config.toml
dataset = "stained colorectal tissue patches (NCT-CRC-HE-100K)"
cond_dim = 256
mlp_ratio = 3
head_dim = 32
fused_qkv = false
inner_norm = false
moe = "top_k"
expert_mlp_ratio = 1
experts_per_token = 1
layers = 6
width = 256
beta2 = 0.999
warmup_steps = 3700
weight_decay = 0.05
Rows from block 2 of a small image diffusion model, named by matrix and row number. Rows with one number belong to one neuron. Each number is 128 + 24 x the weight over its row's rms, rounded and kept within 0 to 255. All counts start at 0.
After each neuron's rows are labels from the 100 images, of 14848 (inputs lightly noised), where the neuron reaches its highest value: "peak at" is the part of the image that holds the peak. Only what is clearly more common there than usual is listed. The data: stained colorectal tissue patches (NCT-CRC-HE-100K).
# fc1: MLP up (model.blocks.2.mlp.fc1.weight, 768x256), inputs 0-255
# fc2: MLP down (model.blocks.2.mlp.fc2.weight, 256x768, transposed), outputs 0-255

fc1.81 [121 115 158 128 147 118 132  89 157 121 115 127 106 107  86 131 116 110 113 160 135 103 117 114 119 129 141 124 135 124 127 104 135 146 144 133 124 151 163 142 120 119 135 116 160 100  69 146  99 153  84 180 163 136 129 164 130 161 109  86 116 133 131  63 121 141 168 113 146  96 152 108 117 122  92 130 154  96 123  87 139 153 107 139 136  80 103 143  76 150 135 128  95 127 121  98  87 159  96 128 123 130 119  91 135 111 129 120 105 158 148 196 132 104 164  95  85 142 156 124 133 185  57 152 168 125 128 119 138 145 140 123 161 101 157 114 138 127  82  99 128  54 158 164 127 131  98 114 112  81 149 102 130 170 133  83 121 121 120 170 126 113 142 141 137 115 102 103 150 118 134 120 120 131 110 140 108 108 104 159 169 114 101 125 110 103 122 123 204 129 156 123 118 118 135 139 117 134 139 130  77  82 133 123 120 123 156 139 108 118 155 134 129 139 112 116 126 103 137 158 124 127 115 110 144 139 102 157 150 114 113 116 106 112 164 138 107 159 154 107 150 111 109 154 121 157 120 152 155 108 110 138 128  96 131 126]
fc2.81 [147 152 145 180 121  99 112 118 132 144 115 161 133 137  82 127 120 154 140 117  59 148 151 168 171 161 120 145   0 134 125 130 114 157 158 129 106 136 126 128 115  95 128 133 122 133 153 138 132  95 120 149 121 143 161 137 137 113 129 144 128 114 115 198 104 135 151 142 121 123 116 105 108 153 127 144 222 131  95  91 135 109 156 149 117 118 123 129 118 150 156 164 150 155 137 130 145 116 122 144 165 106 102 129 145 122 129 109 153 102 116  99 130 109 139  90 131 115 161  67 129 140 111 131 160 103 106 145 114 130 153 118 152 151 148 135 172 145 158 146 114 118 118 144 134 118 131  98 108 120 127 115 152 106 120 122 114 137 112 124 108 163 137 125 162 134 130 133 130 144 120 134 162 133 101 109 105 139 157 122 152 140  84 103 136  76 129  77 114 130 122 109 145 134  83 134 146 139 118 121 104  99 112 104 130 118 126 157 141 136 123 152 153 172  97 138 144 146  99 120 121 156 105 111 139 113 151  68 139 173  95 113 138  92 151  99 149 117 115 124 129 118 141 141 153 144 112 130 124 109 144 138 132  94 146 134]
peak at: middle right

fc1.423 [113 120 131 117 112 144 120 145 113 200  99 160 161 119 150 116 100 113 127 151  85 161 150  95 156 132 131 152 105 132 152 134 121 118  93 104 145 117 119 107 139 126  67 152  73 144 106 148 110 133 164 152 127  68 150 129 165 128 129 112 125 146  92 124  94 158 123 127 114 147 133 134 108 133 157 118 144 127 115 137 113 151 158 126 138 136 123 153 161 125 133 120 134 129 123  59 157 198 131 121  99 107 138 153 139 138 100 139 148 102  92 128  51 131 121 137  96 120 128 101 144 124 155  85 143 130 139  72 134 130 139  99 134 128 135 122 124  99 152 114 147 175 109 127  91 119 136 158 139 130 126 152 122 156 119  96 141 103 146 123 132 123 146  92 160 137 144  84 163 175  96 113  88 148 123 194 132 144 151 107 140 111 137 119 151 115 119 106 124  84 129 112 100 148 132 165 109 104  96 120 116 122 122 110 139 134 170 130 155 178 132 140 149 120 151 146 128 129 177 146 146 117 115 110 126 190 125  92 173 123 128  96 100 109 135 138 107 150 120 118  95 158 149 140 114 111 152 126 129 118 133 107 151 106  64 146]
fc2.423 [113 126 140 162 106 156  96 104  96 133 102 137 107 127 159 159  93 157 172 224 149 159 100 116 144 116 118 110 142 121 134  99 130 145 134  97 133 118  92 129 138 145 116 122 115  95 147 121 123 117 173 140 112 113 119 119 133 152 121 107 140 146 103 151 141 168 101 129 131 110 137  96 111 129 120  96 157 152 126 150 130 105 121  97 109 123 126 159  78 137 160 115 152 115 118 127 104 140 127 102 127  67 103 147 144 139 128 152 124 148 148 120 129 121 174 105  88 108 126 106 137 113 102 153 133 108 108  94 127 144  85 153 137 155 163 166 143  91 143 131 113  88 144 145 119 111 129 163 122 132 117 121 151  64 142 130 122 134 134 136 117 121  89 111 142 143 127  54 104 119 111 122 128 159 144 136 115 152 211 103 125 133 119 147 130  90 127 109 137 135 137 108 136 118 111 167 133 161 162  74 153 113  77 116 153  79 169 149 155 129 113 159 108 132 153 105 117 100 126  98  90 122 168 120 115 128 112 141 143 139 117 124 159 143 116 164 196 128 175 146 104 123 137 127 142 167 176 130 139 121 128 124 112 111 116 120]
peak at: top left

fc1.492 [187 123 105 104 106 117 107 123 116 116 143 131 118 124 118 102 142 131 127 137 155 117 139  96 115  61 141 107 140 144 175 118 124 139 154  93 139 122 130 117 131 103 110 112 134 106  86 135 156 159 149 122 129 147 130 197 166 116 125 123  94 137  82 143 126 120 180 140 132 119 123 104 117 121 113 148 116  97 110 124 116 179 100 109 159 154  90 169  92 123 147 132 126 127 160 125 107 154 111 120 134 118 124 111 117 126 127 111 126 129 142 115  95  94 173 124 154 132 107 124 139 108 108 127 148 124 121 138 169 123 115 140 108 123 151 138 123 132  93 147 164  99 130 142 138 107 118 183 131 130 127 140 181 128 138 116 135 240 137 141 134 107  87 111 123 131 137  76 131 119  84 153 134 137 133  60 155 106 123 142 155 103  97 123 136 129 153 148 147 138 159 151 141 135 134 114 131 144 148  97 104 109  92 136 130 149 115 152 141 101 148 110 120 156 114 113 137 155 159 143 187 119 129 129 164 131 121 205 161 150  90 192 144  88 116 108 132 140 131 138 143 153 153 117 143 149 134 135 135 111 152 110 130  87 162  96]
fc2.492 [146 132 109 170 125 145 124 155 115 129 116 129 154 114 111 136 153 141 122  97  90 141 118 147 136 200 125  82  51 132  84 112 116 159 138 113 104 134 123 164 148 157  77 125 140 126 107 118 117  88 164 170 141 158 169 101 114 120 117 145 111 142 107 156 144 114 110 143 120 131 126  86 115  95 104 134 148  61 119 149 146 109 154 114 121 108 130 159 118 137 121 177 108 114 137 141 101 159 146  98 161 169 108 140 148 157 145 158 171 120 129 139 150 137 107 161 137 131 147 116 143 153 153 101 141 166 120 127 178 147  76 102 144 173 144 130 114 114 153  96  94 135 122  99 132 127 158  85  86 130 110 118  87 126 137 103  91 137  98 124 101 195 153 134 167 138 121 121  92 128 133 106 143 141 137 142 125 115 108  71 111 154 132 154 125 109 120 144 122 147 137 116 111 168 147 164 149 143 146 107 120  96 141 152  99 118 111 143  96 114 104 134  86 141 124 117 159 115 100 100 116 138 158 132 122 117 159 166  90 123 116 134 157  97 130 112 114 126 105 139 100 134 125 120 100 123 154 153 148 133 121 156 122 101  99  82]
peak at: bottom right; bottom centre

fc1.493 [149 117 124 103 126  96 122 131  92 130 137 188 135 160 132 132 136 134 116 135 121 123 124 108 152 109 140 119 112 116 131 141 159 154 125  91 141 179 131 116 134 139 136 103 132 121 125 146  71 131 118 197 128 117  83 153 139 154 133 124 129 134 103 117 139 134 106 136 143 140 124 128  94 143 153 119 146 148 156  94 149 120 125 146 117 118  98 147 131 142  95 128  60 144 141 111 127 120 143 131 105 162 116 141 165 115 121 125 155 165 103  89 100 191 114 122 100 141 118 125 135 117 106  93  96 184 158  88 115 129 125 137 118 135 124 134 128 134 118 163 155 122 127 136 113 173 134 102 112 134 131 121 143 168 148 115 123 115 159 130 139 153 132 125 161 156 114 107 146 122 121 134  83 115  85  83 166  96  83 144 163 153 117 137 153 129 171 139  92  80 167 182 152 121 130 110 123 115  93 122  92 114 141 138 112 125 144 138 167 119 102 118 157  93  74 154 147 164 135 107 156 113 116 113 137 155  99 176 134 104  83 117 154 137  92 126 133 108 196 139  93 115 105 141 136 133  83 138 163 122 171 138 117 180 167 144]
fc2.493 [177 105 118 154 163 122 147 106  96 154 100 132 164 116 112 110  67 121 166 134 138 135 150  86 126 138 142 131 133 166 109 115 125 123 137 146 111 142 112 114 130 148 108 157 169 108 137 139  80 127 158 146 130 167 110 134 203 169 170 123 109 122 120 168 129 138  97 140 130  97 110 113 139 103 113 104 107 121 122 112 111 131 117 138 168 118 129 131 135 123 123 110 128  95 125 151 119 137 149 126 136 111 140 111  95 145 115 124 108 120 136 139 143 104 101 128 103 106 144 134 113 140 113 116 108 146 135 128 122 133 109 132 132 102 138 149  62 103 151 105 109  81 135 157 120 123 158 134 113 114 134 141 120  61 105 124 117 166 104 127  68 136 139 143 118 125 118 156 118  99 143 171 121 139 108 111 145  74  95 176 172 147 136 137 151 147  93 189 104  90 133 160 129 128  57 107 163 105 171  87 115 114 161 146 106 130 141 119  98 131 157 142  85  99  79 140 153 151  96 138 139 119 133 137 125 115 136 121 124  94 123 108 159  97 122 106 194 132 144 121  98 181 119 108 138 158 111 150 123 156 119 134  88 112 127 125]
peak at: middle right

fc1.367 [128 135 116 125 145 140 146 118  97 147 132 104 141 107 115 122  73 125 149 112 139 139 125 106 138 172 142 123 112 111 142 106  95 117 106 129 129  96 116 120 136 152 153 161 102  87 122 111 104 120 139 106 152 139  87 119  80 140  97 116 102 123  99 111 113 142 125  92 133 143 114 156 143 119 139  95 135  85 175 124  89 103 113 123 145 108  92  94 166 143 137 141 111 161 121  72 146 172 118 119 104 113 119 171 169  78 106 123 143 173 152 137 126 109 115 167  81 112 108 160 160 139 143  80 129 132 149 142  92 119 115 137 115 190 136 127 108 140 129  98  63 139 138 123 101 172 121 117 176 141 107 128 116 163 116  99 130  82 162 106 124 150 126 141 144 155 115 146 130 129 126 132 115 151 148 146 135 139  93 122 110  99 142  90 140 125 118 123 128 105 114 139 113 126 118 161 100 125 103 129 111 125  90 108 133  91 129 168 172 204 105 166 125 136 184 137 152  91 130 157 121 106 133  79 114 109 136 115  92 123 105  91 152 131 121  99  66 154 120 108 113 146 146 137 109 136 152 134 141 105 165 123 103 148 139 112]
fc2.367 [150  93 121 125 118 127 117 156 135 152 152 117  68 106 141  88 106 145  81 142 135  98 127  89 126 168 135 164 138 105 142 112 114 113 131 150 171 130 164 132 119 140 115 132 164 111 138 143 108 112 128 139 112 157 114 150 165 108 169  78 115 168  69 114  80 158 126 134 139 108 107 109 163 132 121 144 115 135 133  97 132 128 101 126 104 134 154 147 155 133 175 123 135 109 133 122 147 174  94 124  85 177 100 166 132 145 126 148 146 117 128 123 119 111 131 110  81 147 141 161 185 146 100 207 142 152 138 135 162 113  93 130 147 154 152 163 119 138 179 145 153 146 116  84 161  91 128 108 136 147 118 127 156 100 136 114 117 170 122 109 136  74 146 111 103 101 138 136 108 125 127 188 128 106 124 145 149 126 130 120 108 161  94 146 127 115 144 168 112 135 176 126 130 140 146 131 170 120 127 124 139 173 133 136 120 142 131 119 104 167 108 109 115 156 135 109 117  86 140 132 121 143 112 152 106 138 144 113 126 129 175 109 141 110 118 121 159 117  91 151  92 121 151 106 126 103 160 162 122 167 111  99  97 116 122 162]
peak at: top left

fc1.591 [154 122 108 121 129 148 115 130 127 129 147 139 119 127 129 156 157 136 158 124 158 122 135 137 147  96 137 167 102 109 158 124 132 153 129 151 127 159 129  88 108 123 135 112 122 162 108 117 120 120 154 225 135 116 121 183 145 122 141 109  98 187 117 145  55 134 119 153 147 102 114 100 106 116 129 125 125 169 128 118 126  97 113 130  88 122 105 150 115 118 107 135 147 185 147 144 121 112 123 154  96  95 136 137 138 103  92 105 132 129 144 147 127 149 120 120 140 111 143 112 163 114 130  91 132  98 127 120  90 135 118 129 104  92  71 120 107 151 122 129 141 137  95 184 155 172 109 107 135  92 137 141 176 128 119 121 163 109 133 132 126 140 171 126 113 121 142  36 170 144 154 140 132 146 138  49 139 133 127 168 124 165 112 147 135 123 110 171 145 150 152 180 109 128 105 102 111 124 104 128 130 133 144 150 112  99 122 117 144 120 126 118  94 113 136 172 102 139 147 112  93 160  97 117 104 129  99 127 118 122 135 121 177 153 110 121 120 115 149 148  61 141 128 169 149 142 148 137 140 143 150 134 115 121 142 115]
fc2.591 [ 87 137  84 133 133  57 129 153 111 126 142 134 132 141 143 138 166 146 151 200 103 142 153 122 125 143 117 112  86 105 163 138 132 138 103  90 172 141 107  72 124 133 123 118 110 154  92 113 119 119 134 157 125 131 143 149 151 103 143 163 130 138 140 130 201 140  98 120 112  95 124 120 150  58 157 109 103  97 139 155 127 127 141 119 126 132 123 125 141 121 105  75 144 130 128 131 103 136 144 135 184 160 149 124 147 146 138 135 188 152 118 144 115 118 148 157 139 138 130 135 109 139 111 122 147 164 120 131 102 126 106 144 143 144 100 138 138 114 150 176 121 149 112 138 128 115 138 123 105 123 129 103 158 207 127 178 130 145 150 114 120  77 115 158  71 126 133 174 153 131 116 100 122 160 115 110 118 129 141 137 134 158 130 134  97 114 129 125 145  89 143 107  87 114 161 127 147 109 136 171 112 132 108 117 126  84 133 135 160 115  79 122 122 134 125 120 159 121 140 104 105 119 128 132 147 164 145 122 130  40 110 127  83 107 105 158 100 135  98 135 156 134 136 109 145 109 142 136 140 182 129 117 119 127 143 102]
peak at: bottom right

fc1.228 [143 130 118 157 142 119 163 104 127 140 124 147 133 125 123 110 154 145 114 112 163 125 139 201 134  96 124 101  96 137 123 122 122  74 140 115 142 126 125 139 132 170  56 106 139  77 131 117 106 144  91 136 151 107 102 110 108 148 135 121 155 117 142 131 114 149 119 145 129 156 123 150 144 139 131  89 129  86 152 166 137  69 134 164 108 158 136 161 116 143 121 139 147 102 133 148 113 119 120 135 168 113 161 147 147 167 129 124 134 127 144 103 107 109 115  48 122 130 141 173  93 102  86 136 102 100 126 140 154 128 149 113 122 142 127 107 168 155  78 101 124 122 170 146 112 150 165 112 123 150 109 137 139 118 118  80 149 134 168 100 123 105 122 117 186 132 115 150 146 143 113 120  96 137 148 115 147 120 114 148 103 130 152 135  92  83 143 137 104 139  85 149 127 144 122 123 124  97 174 143 105 127 141 134 106 115 129 199 115 146 134 124 140 141 104 130 115 161 144 147  91 135 173 150 134  95 136 113 160 156  75  86  91 130 173 107 104 148 125 127 127 118  93 161 121 126 132 173 147 121  89 168 137 116 120 149]
fc2.228 [180 102 141 157 140 137 176 113 139 154 108 120 137 107  96 108  86 113 121 132 179 125 131 113 123 125 116 110  98 115 151 103 130 130 132 123 133 146 117 115 100 161 118 139 149 124 135 149 117 135 101  68 117 142 134 147 185  56 123 136 117 133 115 138 109 124 120 117 137 115 101  91 119  72  99 128 151 130 129 114 123 107 152  91 149  93 119 114 110 105 161 167 135 126 137 135 133 144 130 148 114 106 115 125 147 128 128 154 140 147 112 119 116 118 125 136 114 125 136 164 109 146 156 113 144  92 141  90  86 142  87 159  86 125 142 130  81 211 168 106 162 105 143 100 131 106 154 143  95 102 135  84 116 157 125 142 147 145 118 107 143 101 120 141 141 123 112 156 106 133 121 182 136 137 109 165 106 124 140 151 182 150  84 138 127 103 112 149  93 129 178  91 127 160 116 162 141 142 148 152 123  93 172 144 102 118 109 127  85 131 119 136  97 194 131 138 139 149  79 155 122 116 151 137 130 108 157 105 130 108 123 119 145 153 148  91  99 105  90 143 111 148 100 127 132 135 122 188 146 134 138 171 141 126 129 168]
peak at: middle right

fc1.454 [120 118 119 111  71 117 118 160  69 140 137 107 153 168 146 107 110 106  67 128 120 130 114  78 111 132 118 130 143 110 159 127 142 129 138 160  94 117 107 126 103 149  65 153  75 119  97 129 141 134  96 107 146 158 158 172 125 141 125 127 134 157 127 141 129 119 104 157 120 142 153 128 111  95 161 130 137 133 160 129 118 117 112 136 106 137  72  99 147 130 121 139  89 137 127 127 139 116  98 133 134 149 112  75 126  67  70 104 139 157 139  74 136 164  83 107 134 117 151  89 111 149 117 117 141 164 120 115 142 126 135 124 114 144 146 142 119 123 171 114 152 120 149 132 135 105  98 107 119 138 120 122 108 123 164  80 119 165 185 112 140 119 140 144 121 131 126 139 116 146 119 132 165 129 139 135 125 191 121 140 152 122 140 155  99 135 150 131 109  77 153 107 144  98 121 120 118 115 125  97 121 138 160 130 112 105  97 154 126 147 145  99 121 119 104  86 135 105 143 131 116 124 115 124 184 106 161 145 115  80 110 127  74 135 152  92 151 165 119 127 158 134 132 111 152 112  71  98 109 105 102  74  87 129 141 109]
fc2.454 [147 140 120 153 156  76 125 125  82 185 150 122  81 145 135 126 161 152 162 161 172  92  93 117 128 151 122 163 192 136 121 126 151 124 146  95 157 106 120 112 133 115 136  99 129 132 162 116 143 133 119 125 108 100 117 139 119 138 150 121 118  64 117 189 129 116 133 112 135  81 131 154 122 137 157  81 130  96 111 157 108 164 122 124 170 150 139 142 134 124 155  87 107 132 107 121 117 125 129 125 123 134 107 153 144 121 151 125 193  75 153 141 120 118 128 167 112 114 127 201  89  93 145 128 143 132 115 114 166 129 141 114  83 137 115 123 143  76 132 100 123 166 110 151 125 132 139 112 110 143 152 139 149 151 114 158 142  59 130 129 166 140 103  97 137 114 124 105 146 113 113  78 113 125 132  97 141  81 135 155 136 130 108 126 100 108  92 113 129 106 112 116 115 138 142 129 112 176 176 135 113 141 141 118 115 134 121 127 103 120 136 144 152 143 107 162  93 140 131 120 116 147 157 140 132 122 141  83 120  91 136  99 145 187 124 141 147 135 136 115 142  98 148 138  69 159 120 138 147 154 136 138 145 123 122 169]
peak at: bottom centre

fc1.11 [112 129 127 185 145 141 154 123 171 146 120 136 119 146 129 114  98 104 126  95  87 124 123 127 129 143  91 123 141 148 122 137 102 113  88 141 125 138 127 107 107 167  86 132 102 109 140 141 148 118 116 125 152 141 102 132 130 117 136 116 161 133 113 137 116 110  91 139 162 135 130 131 108 114 122 107 133 132 156  97 135 109 101 147 105  88 125 118 181 131 105 140 134 139 124 143  76  65 180 109 103 121 110 117 156 123  91 134 133 114 124  74 181 114 126 156 140 124 123 106 120 154 165 117 125 143 101 146 111 124 155 136 164 116 128 117 127  74 137 169 170  89 112 128 129  84 129  98 108 138 136 111  95 100 122 116 134 122  93 107 128 155 108 194  93 144 140 149 129 132 134 118 138 106 129 133 117 131 114 149 133 128 109 159 156 129 113  79  81  84 113 134 108  77 125 107 144 108 127 149  88 186 118 112  89 115 125 145 127  70 180 129 107  98  65 111  92 156  80 111 124 115 134 145 167 118  81 124 152 113 134 119 110 110 144 137 147 150 156 116 126 137  86 105 118  79  78 153 146 118 118 124  99 164 129 117]
fc2.11 [143  94  79 117 125 133 161 111 148  80 103 128 177 110 154 120 156 126 150 140 114 122  92 166 118 104 120 137 232 171 131 166 137 126 112 128 134 147 136 120 137 101 116 131 171 140 132 117 145 159  91 117 112 107 132 101 141 107  96 129 135  59 136 107 128  84 133 143 126 134  92 151 149 143 138 200  93 116 106 161 119 109 143 156 153 122  86 153 184 110  95 100 130 130 126 142 132 130 147 140 124 129 179  66 112 133 127  92 116  94 110 213 129 113 112 157 152 147 125 123  79 143 132 112 122 130 136 122 142 125 149 101 117 112 132 100 147  97  94 136 112 155 130 126 152 128 110 141 155 115 116 173  91 132 134 127 116 137 134 139 115 130 132 105 109 131 122 120 146 148 140 120 115 137 127 116 143 153 126 155 101 141 114 135 156 164 150 109 149 112  74 119 151 129 129  91  92 104  93 157 118 133 156 118 136 146 142 164 115 104 132 125 148 110 121 132 140 138 136 129 190 130  90 136 126 153  94 162 130  80 177 107  90 132 102 124 115 125 168 124 153 127 125 128 135 109 125 101 109 117 120 118 127 154 137 133]
peak at: top left

fc1.722 [127 147 120 169 143 137 146 125 178 127 169 173 150  76 134 130 170 160 174 161 112 113 132 100 128 100  96 117 123 124 121 114 115 112 106  94 151 135 119 116 143 143 125 123 123 126 126 118 152 135 162 147 165 125 146 121 127 121 101 112 155 160  98 117 121 137  77 125 135  96 152 162  91 122 116 134 143  92 172 130 124  96 155 134 162 101  97 130 137 117 115 117 148 102 136  93  25 119 157 134 136 106 134 115 162  90  96 127 133  91 127 130  93  96 120 151 158 109  86  93 162 146 105 135  93  88 142  81 133 137 120 152 123 123 108 141 154 135 126 153 101 123 116 105 137 133 140 154 121 128 107 129 136 117 125 141 128 134 144 140 124 155 110  81  67  96 146  71 185 157 114 117 121 110 128 122 123  90  84 146 114 120  73 134 175 130 104 138 110 133 123 132 124 115 137 127 145 122 115 101 136 164 124 116 125  98 128 129 179 142 126 129 131 111  97 149 125 129  96 115 120 149 116 128 152 131 101 144 133 137 108  69 138 136 170 157 144 153 140 166  75 118  78 159 119 117 101 122 165 117 139 118 136 157 142 152]
fc2.722 [126 136 105 110 135 110 140 139 173 120 141 126 140 148 117 123 103 122 111 103 177 138 165 153 132  65 103 144 137 135  88 128 128 161 136 143 137 140 144 130 102 143 117 141 234 159 135 106 154 121 181 132 122 106 124 123 149 121 124 151 137  92 115 127 146 126 103 108 121 177 111 146 120 134  93 184 130 105 152 177 133  97 137 137 101 153 100 131 135 139 116 121 116 112 110 137 175 163 140 113 159 137 120 155 105 109  98 139 101 103 140 130 154 127 119 151 169 150 132 101 146 128 114 142  94 111 108 128 115 151  89 132 148 100  85 156 165 138 154 109 123 152 179 137 188  91 137 111 136 149 154 103 139 141 127 120 134 199 103 141 110 144 130 131 203 147 104 120  94 106 148 112 131 135 119 168 116 108 117 105 156 130  77 141 171 134 138 139 142 113 107 137  91 146  69 154 153 128 124 131 136 150 102 142 105 145 152 122 136 121 125 183  89 111 120 126 120 131 146 119 144 113 137 139 148 141 120 132 115 111  44 133 142 123 117 144 147 136 147 110 136 142 108 127 110 136 108 104 124 139  98 112 141 133 121  83]
peak at: bottom right

fc1.75 [119 106 164 117 157 122 148  83 129 184 129 143 112 121 120 130  98 127 127 134 201 117 146 115 125 100 119  89 125 115 128  35 124  69  75 102 127 155 123 141 124 156  95 103 113 124 111 167 123 124 130 129 134 133  82 131 130 139 114 122 157 135  93 123 135 141  94 117 135 123 133 121 121 142 104  79 183 147 199 188 110 114 129 207 122 112 116  88 140 128 133  87 130 125 107 123 105 123  97 112 210  94  92 123 147 110 135  95 148 145 120  99 168 115 110 108 108 133 122 152 116 128  90 102 134 151 117 117  96 133 175 116 128 113 130 120 126 113  71  83 138 154 106 125  98  94 122 104 109 118  86 123 117 151 119 133 115 127 118 119 175 133 137 142 103 113 111  94 107 150 135 123 120 117 122 129  97 115 101 108 109  86 142 164 142 147 110 106 135  84 146 124 130 126 130 108 165 116 116  88 134 125 135 107 116 102 111 150 135 119 151 145 130  95 108 103  97 128 123 119 145 140 128 118 137 122 110 118 103 113 132 150  88 128 110 106 122 142 145 103 127 124 114 147 116 115 117 181 140 122 126 111 127  90 111 148]
fc2.75 [120 111 132 104 100 143 139 102 130  93 134 128 139 102 130 131 130 130 131 115  24 111 142  89 119 161 136 108 131 138 135 122 135 104 120 172 164  80 129 146 161 122 156 114 146  80  75 123 140 183 128  92 137 103 164 143 136  69 126 100 125 101 123  91 157 102 152 130 134 109 113 148 128 139 130 112 210 159 151  96 129 137 131 128 122 134  61 149 130  93 128 159 118  90 149 133 168 126 130 138 189  91 108 153  84 119 132 121 114 132 155 182 101 128 129 135 101 124 120 154 144 131 153 129 127 103 117 132 133 137 138 110 110 106 129 117 145 141 127 134  77 142 154 107 125 133 134 143 133 117 118  98 136 162 121 109 180 134 111 138 133 100 159 159 101 124 112 173 129 103 128 145 113 121 129  77 112 165 135  96 116 112 206 125 127 123 129 128 140 131 106 118 142 117 115 126 130 131 142 128 122 114 107 119 133 137 115 148 157 112 142 108 130 137 130 145 127 150 164 106 129 137 110 114 126 132  92 138 111 109 143 206 129  67 149 144 138 122 195 124 143 131 136 114  99  97 129 124 114  88 112 123 120 132 145 121]
peak at: bottom left

fc1.152 [129 149 108 128 139 133 150  96 150 144 119 168 112 148 153 138 113  77 144  99 155 151 123  94 107 172 117 119 169 138 144  69 116  86 123 193 115 121 135 143 140 119 116 153 120 143 130  96  89 100 122 127 148 131 168 176 145 112 136 136  89 120 108 135 111 126 122 151 160 140 155 121 128 143 141 125 188 133 144 111 148 150 157 168 168 118  90 114 114 153 137  93 154 112 131  98 129 121 123 121 125 151 153  99 140 113 116 109 114 122 170 132 128 150 147 119 116 114 175 119 160 164  72 124 120 149 139 126 141 124 100 170 177 137 130 135  89 200  97 104 110 113 160 161 121 127 145 105 115 115 137 150 150  96 155 158 142 105 113 159 145 120 153 126 179 144 117 122 120 133  90 143 129  99 129 150 107 115 138 119 124 125  96 132 112 172 138 170 158 182 129 147 111 117 145 127 171 145 106 137 185 118 119 152 111 123 101 161 136 140 155 132 135 112 116 127 135 112 105 132 142 110 151 119 128 138 113 121 175 133 104 133  98 133 203 145  89 143 170 137 136 121 105 134 131 135 149 140 143 107  95 128 137  55 131 152]
fc2.152 [132 129 139 140 134 133  67 130 123 109 161 124 130 129  71 145 143 132 125 104 103 138 120 168 139 152 110 122  32 106 126  76 121  47 153 137 109 125 141 132 116 178 134 100 117 155 127 182 130  94 120 134 128 133 134 170 165 171 152 113 121 123 133 172  54 134 120 135 114 100 161 141 113 119 150 119 225 110 119 120 141 113 137 109 143 131 136 136 144 161 119 159 127 127 110 117 109 124 137 106 150 129 139 121 126 140 128 178 131  97 129 122 142 116 149  90  93 121 129 132 111 135 124 122 132 123 122 111 114 145  65  81 131 139 146 132  81 229 159 125 141 180 121 133 120 143 106 138 112 149 114  90 139 113 133 123 103 156 161 100 123 134 112 124 126 131 127 128 151 120 130 123 130 141 110 101  92 125 120 163 149 125 119 131 155  78 139 143 125 116 133 147  92 126 103 154 132 129 141 101 116 149 110 156 118 103 119  80 113 146 111 156 116 145 123 132 132 121 119 141 139 150 179 141 139 135 123 137 134  88 114 129 102 158 125 132 124 129 136 134 121 127 136 113 119 133 135 170 142 124 138 139 170  85 152 105]
peak at: bottom left

fc1.36 [133 151  76 116 168 108 123 139  96 100 117 123 149 160 134 109 162 128 130 120  94 129 166 170 133 166 145 133 134 123 107 133  99 107  89 128 106 134 104 137 135 142 113 144 106 129 141 101 137 137 140 165 127  97 130 150 154 125 129 124 115 101 145 145 112 161 119  93  99 152 143 111 133 120 134 150 131 124 155 134 123 140 132 130 114 138  78 129 155 121 109 112 117 139 124 130 182 120 100 125 124 127 159 153 129 120 137 113 143 113 135 134  97 104 140 102 115 180 126  98 141  96 149  67 144 114 129 107 119 101 126 136 120 132 115 133 145 110 158 151 103 134  81 134 143 140 138 129 120 114 151 135 117 155 140 121 126 100 129 134 138  99 160 105 162 134  79  75 121  93 118 106 140 119 131  92 112 150 145 159 145 143 131 120   8 137 117 177 133 161 155 143 152 128 115 123 122 113 145 142 150 138  97  98 105 150 162 137 119 183 118 112 148 114 139 163 116  97 166 137 137 170  96 103 119 160 155 128 145 107  96 100 127 146 189 115 186 132  96 113 143  82 171 142 138 127 172 115 102 108 107  98  67  90 118 162]
fc2.36 [105 144 118 125  71  85 155 146 110 135 128 120  90 136 125 150 115 126 136 139 145 179  91 119 128  93 104 151 139  82 112 116 119 113  87 119 139 145 101 112  90 139 131  84  99 143 105 113 165 120 113 205 131 140 123 122 138 127  96 143 146 165 148 118 102 134 145 140 155  80 124 116 128 107 103 100 126 104 139 149 109 142 145  89 126 153 154 131 100 125 101 152 138 153 125 119  77 143 108 136 175 148 132 145 140 151 140 131 134 131 122 138 128 179 154 149 101 130 124 151 155 117 128 137 141 110 133 127 133 145 128 120  79 126 118 130 134 151 103 134 177 134 194  85 164 147 122 140 116 143 137 101 155 125 141 166 128 155 150 176 201 122 141 113  92 136 144 120 152 142 152  92 130 124 129  95 123 112 146 117 154 148 106 135  97 104 115 114 141 143 145 104 136 121 109 135 126 126 166 152 116 105 102  98  91  79 159 102 104 141  92  70 137 176 147  71 147  78 122 122 104 132 123 120 126 162 187 106 129 124 147 147 169  93 107 154 107 130 105 112 160 170  93 127 136 114 148 144 134 125 123 130 143 149 135 140]
peak at: bottom right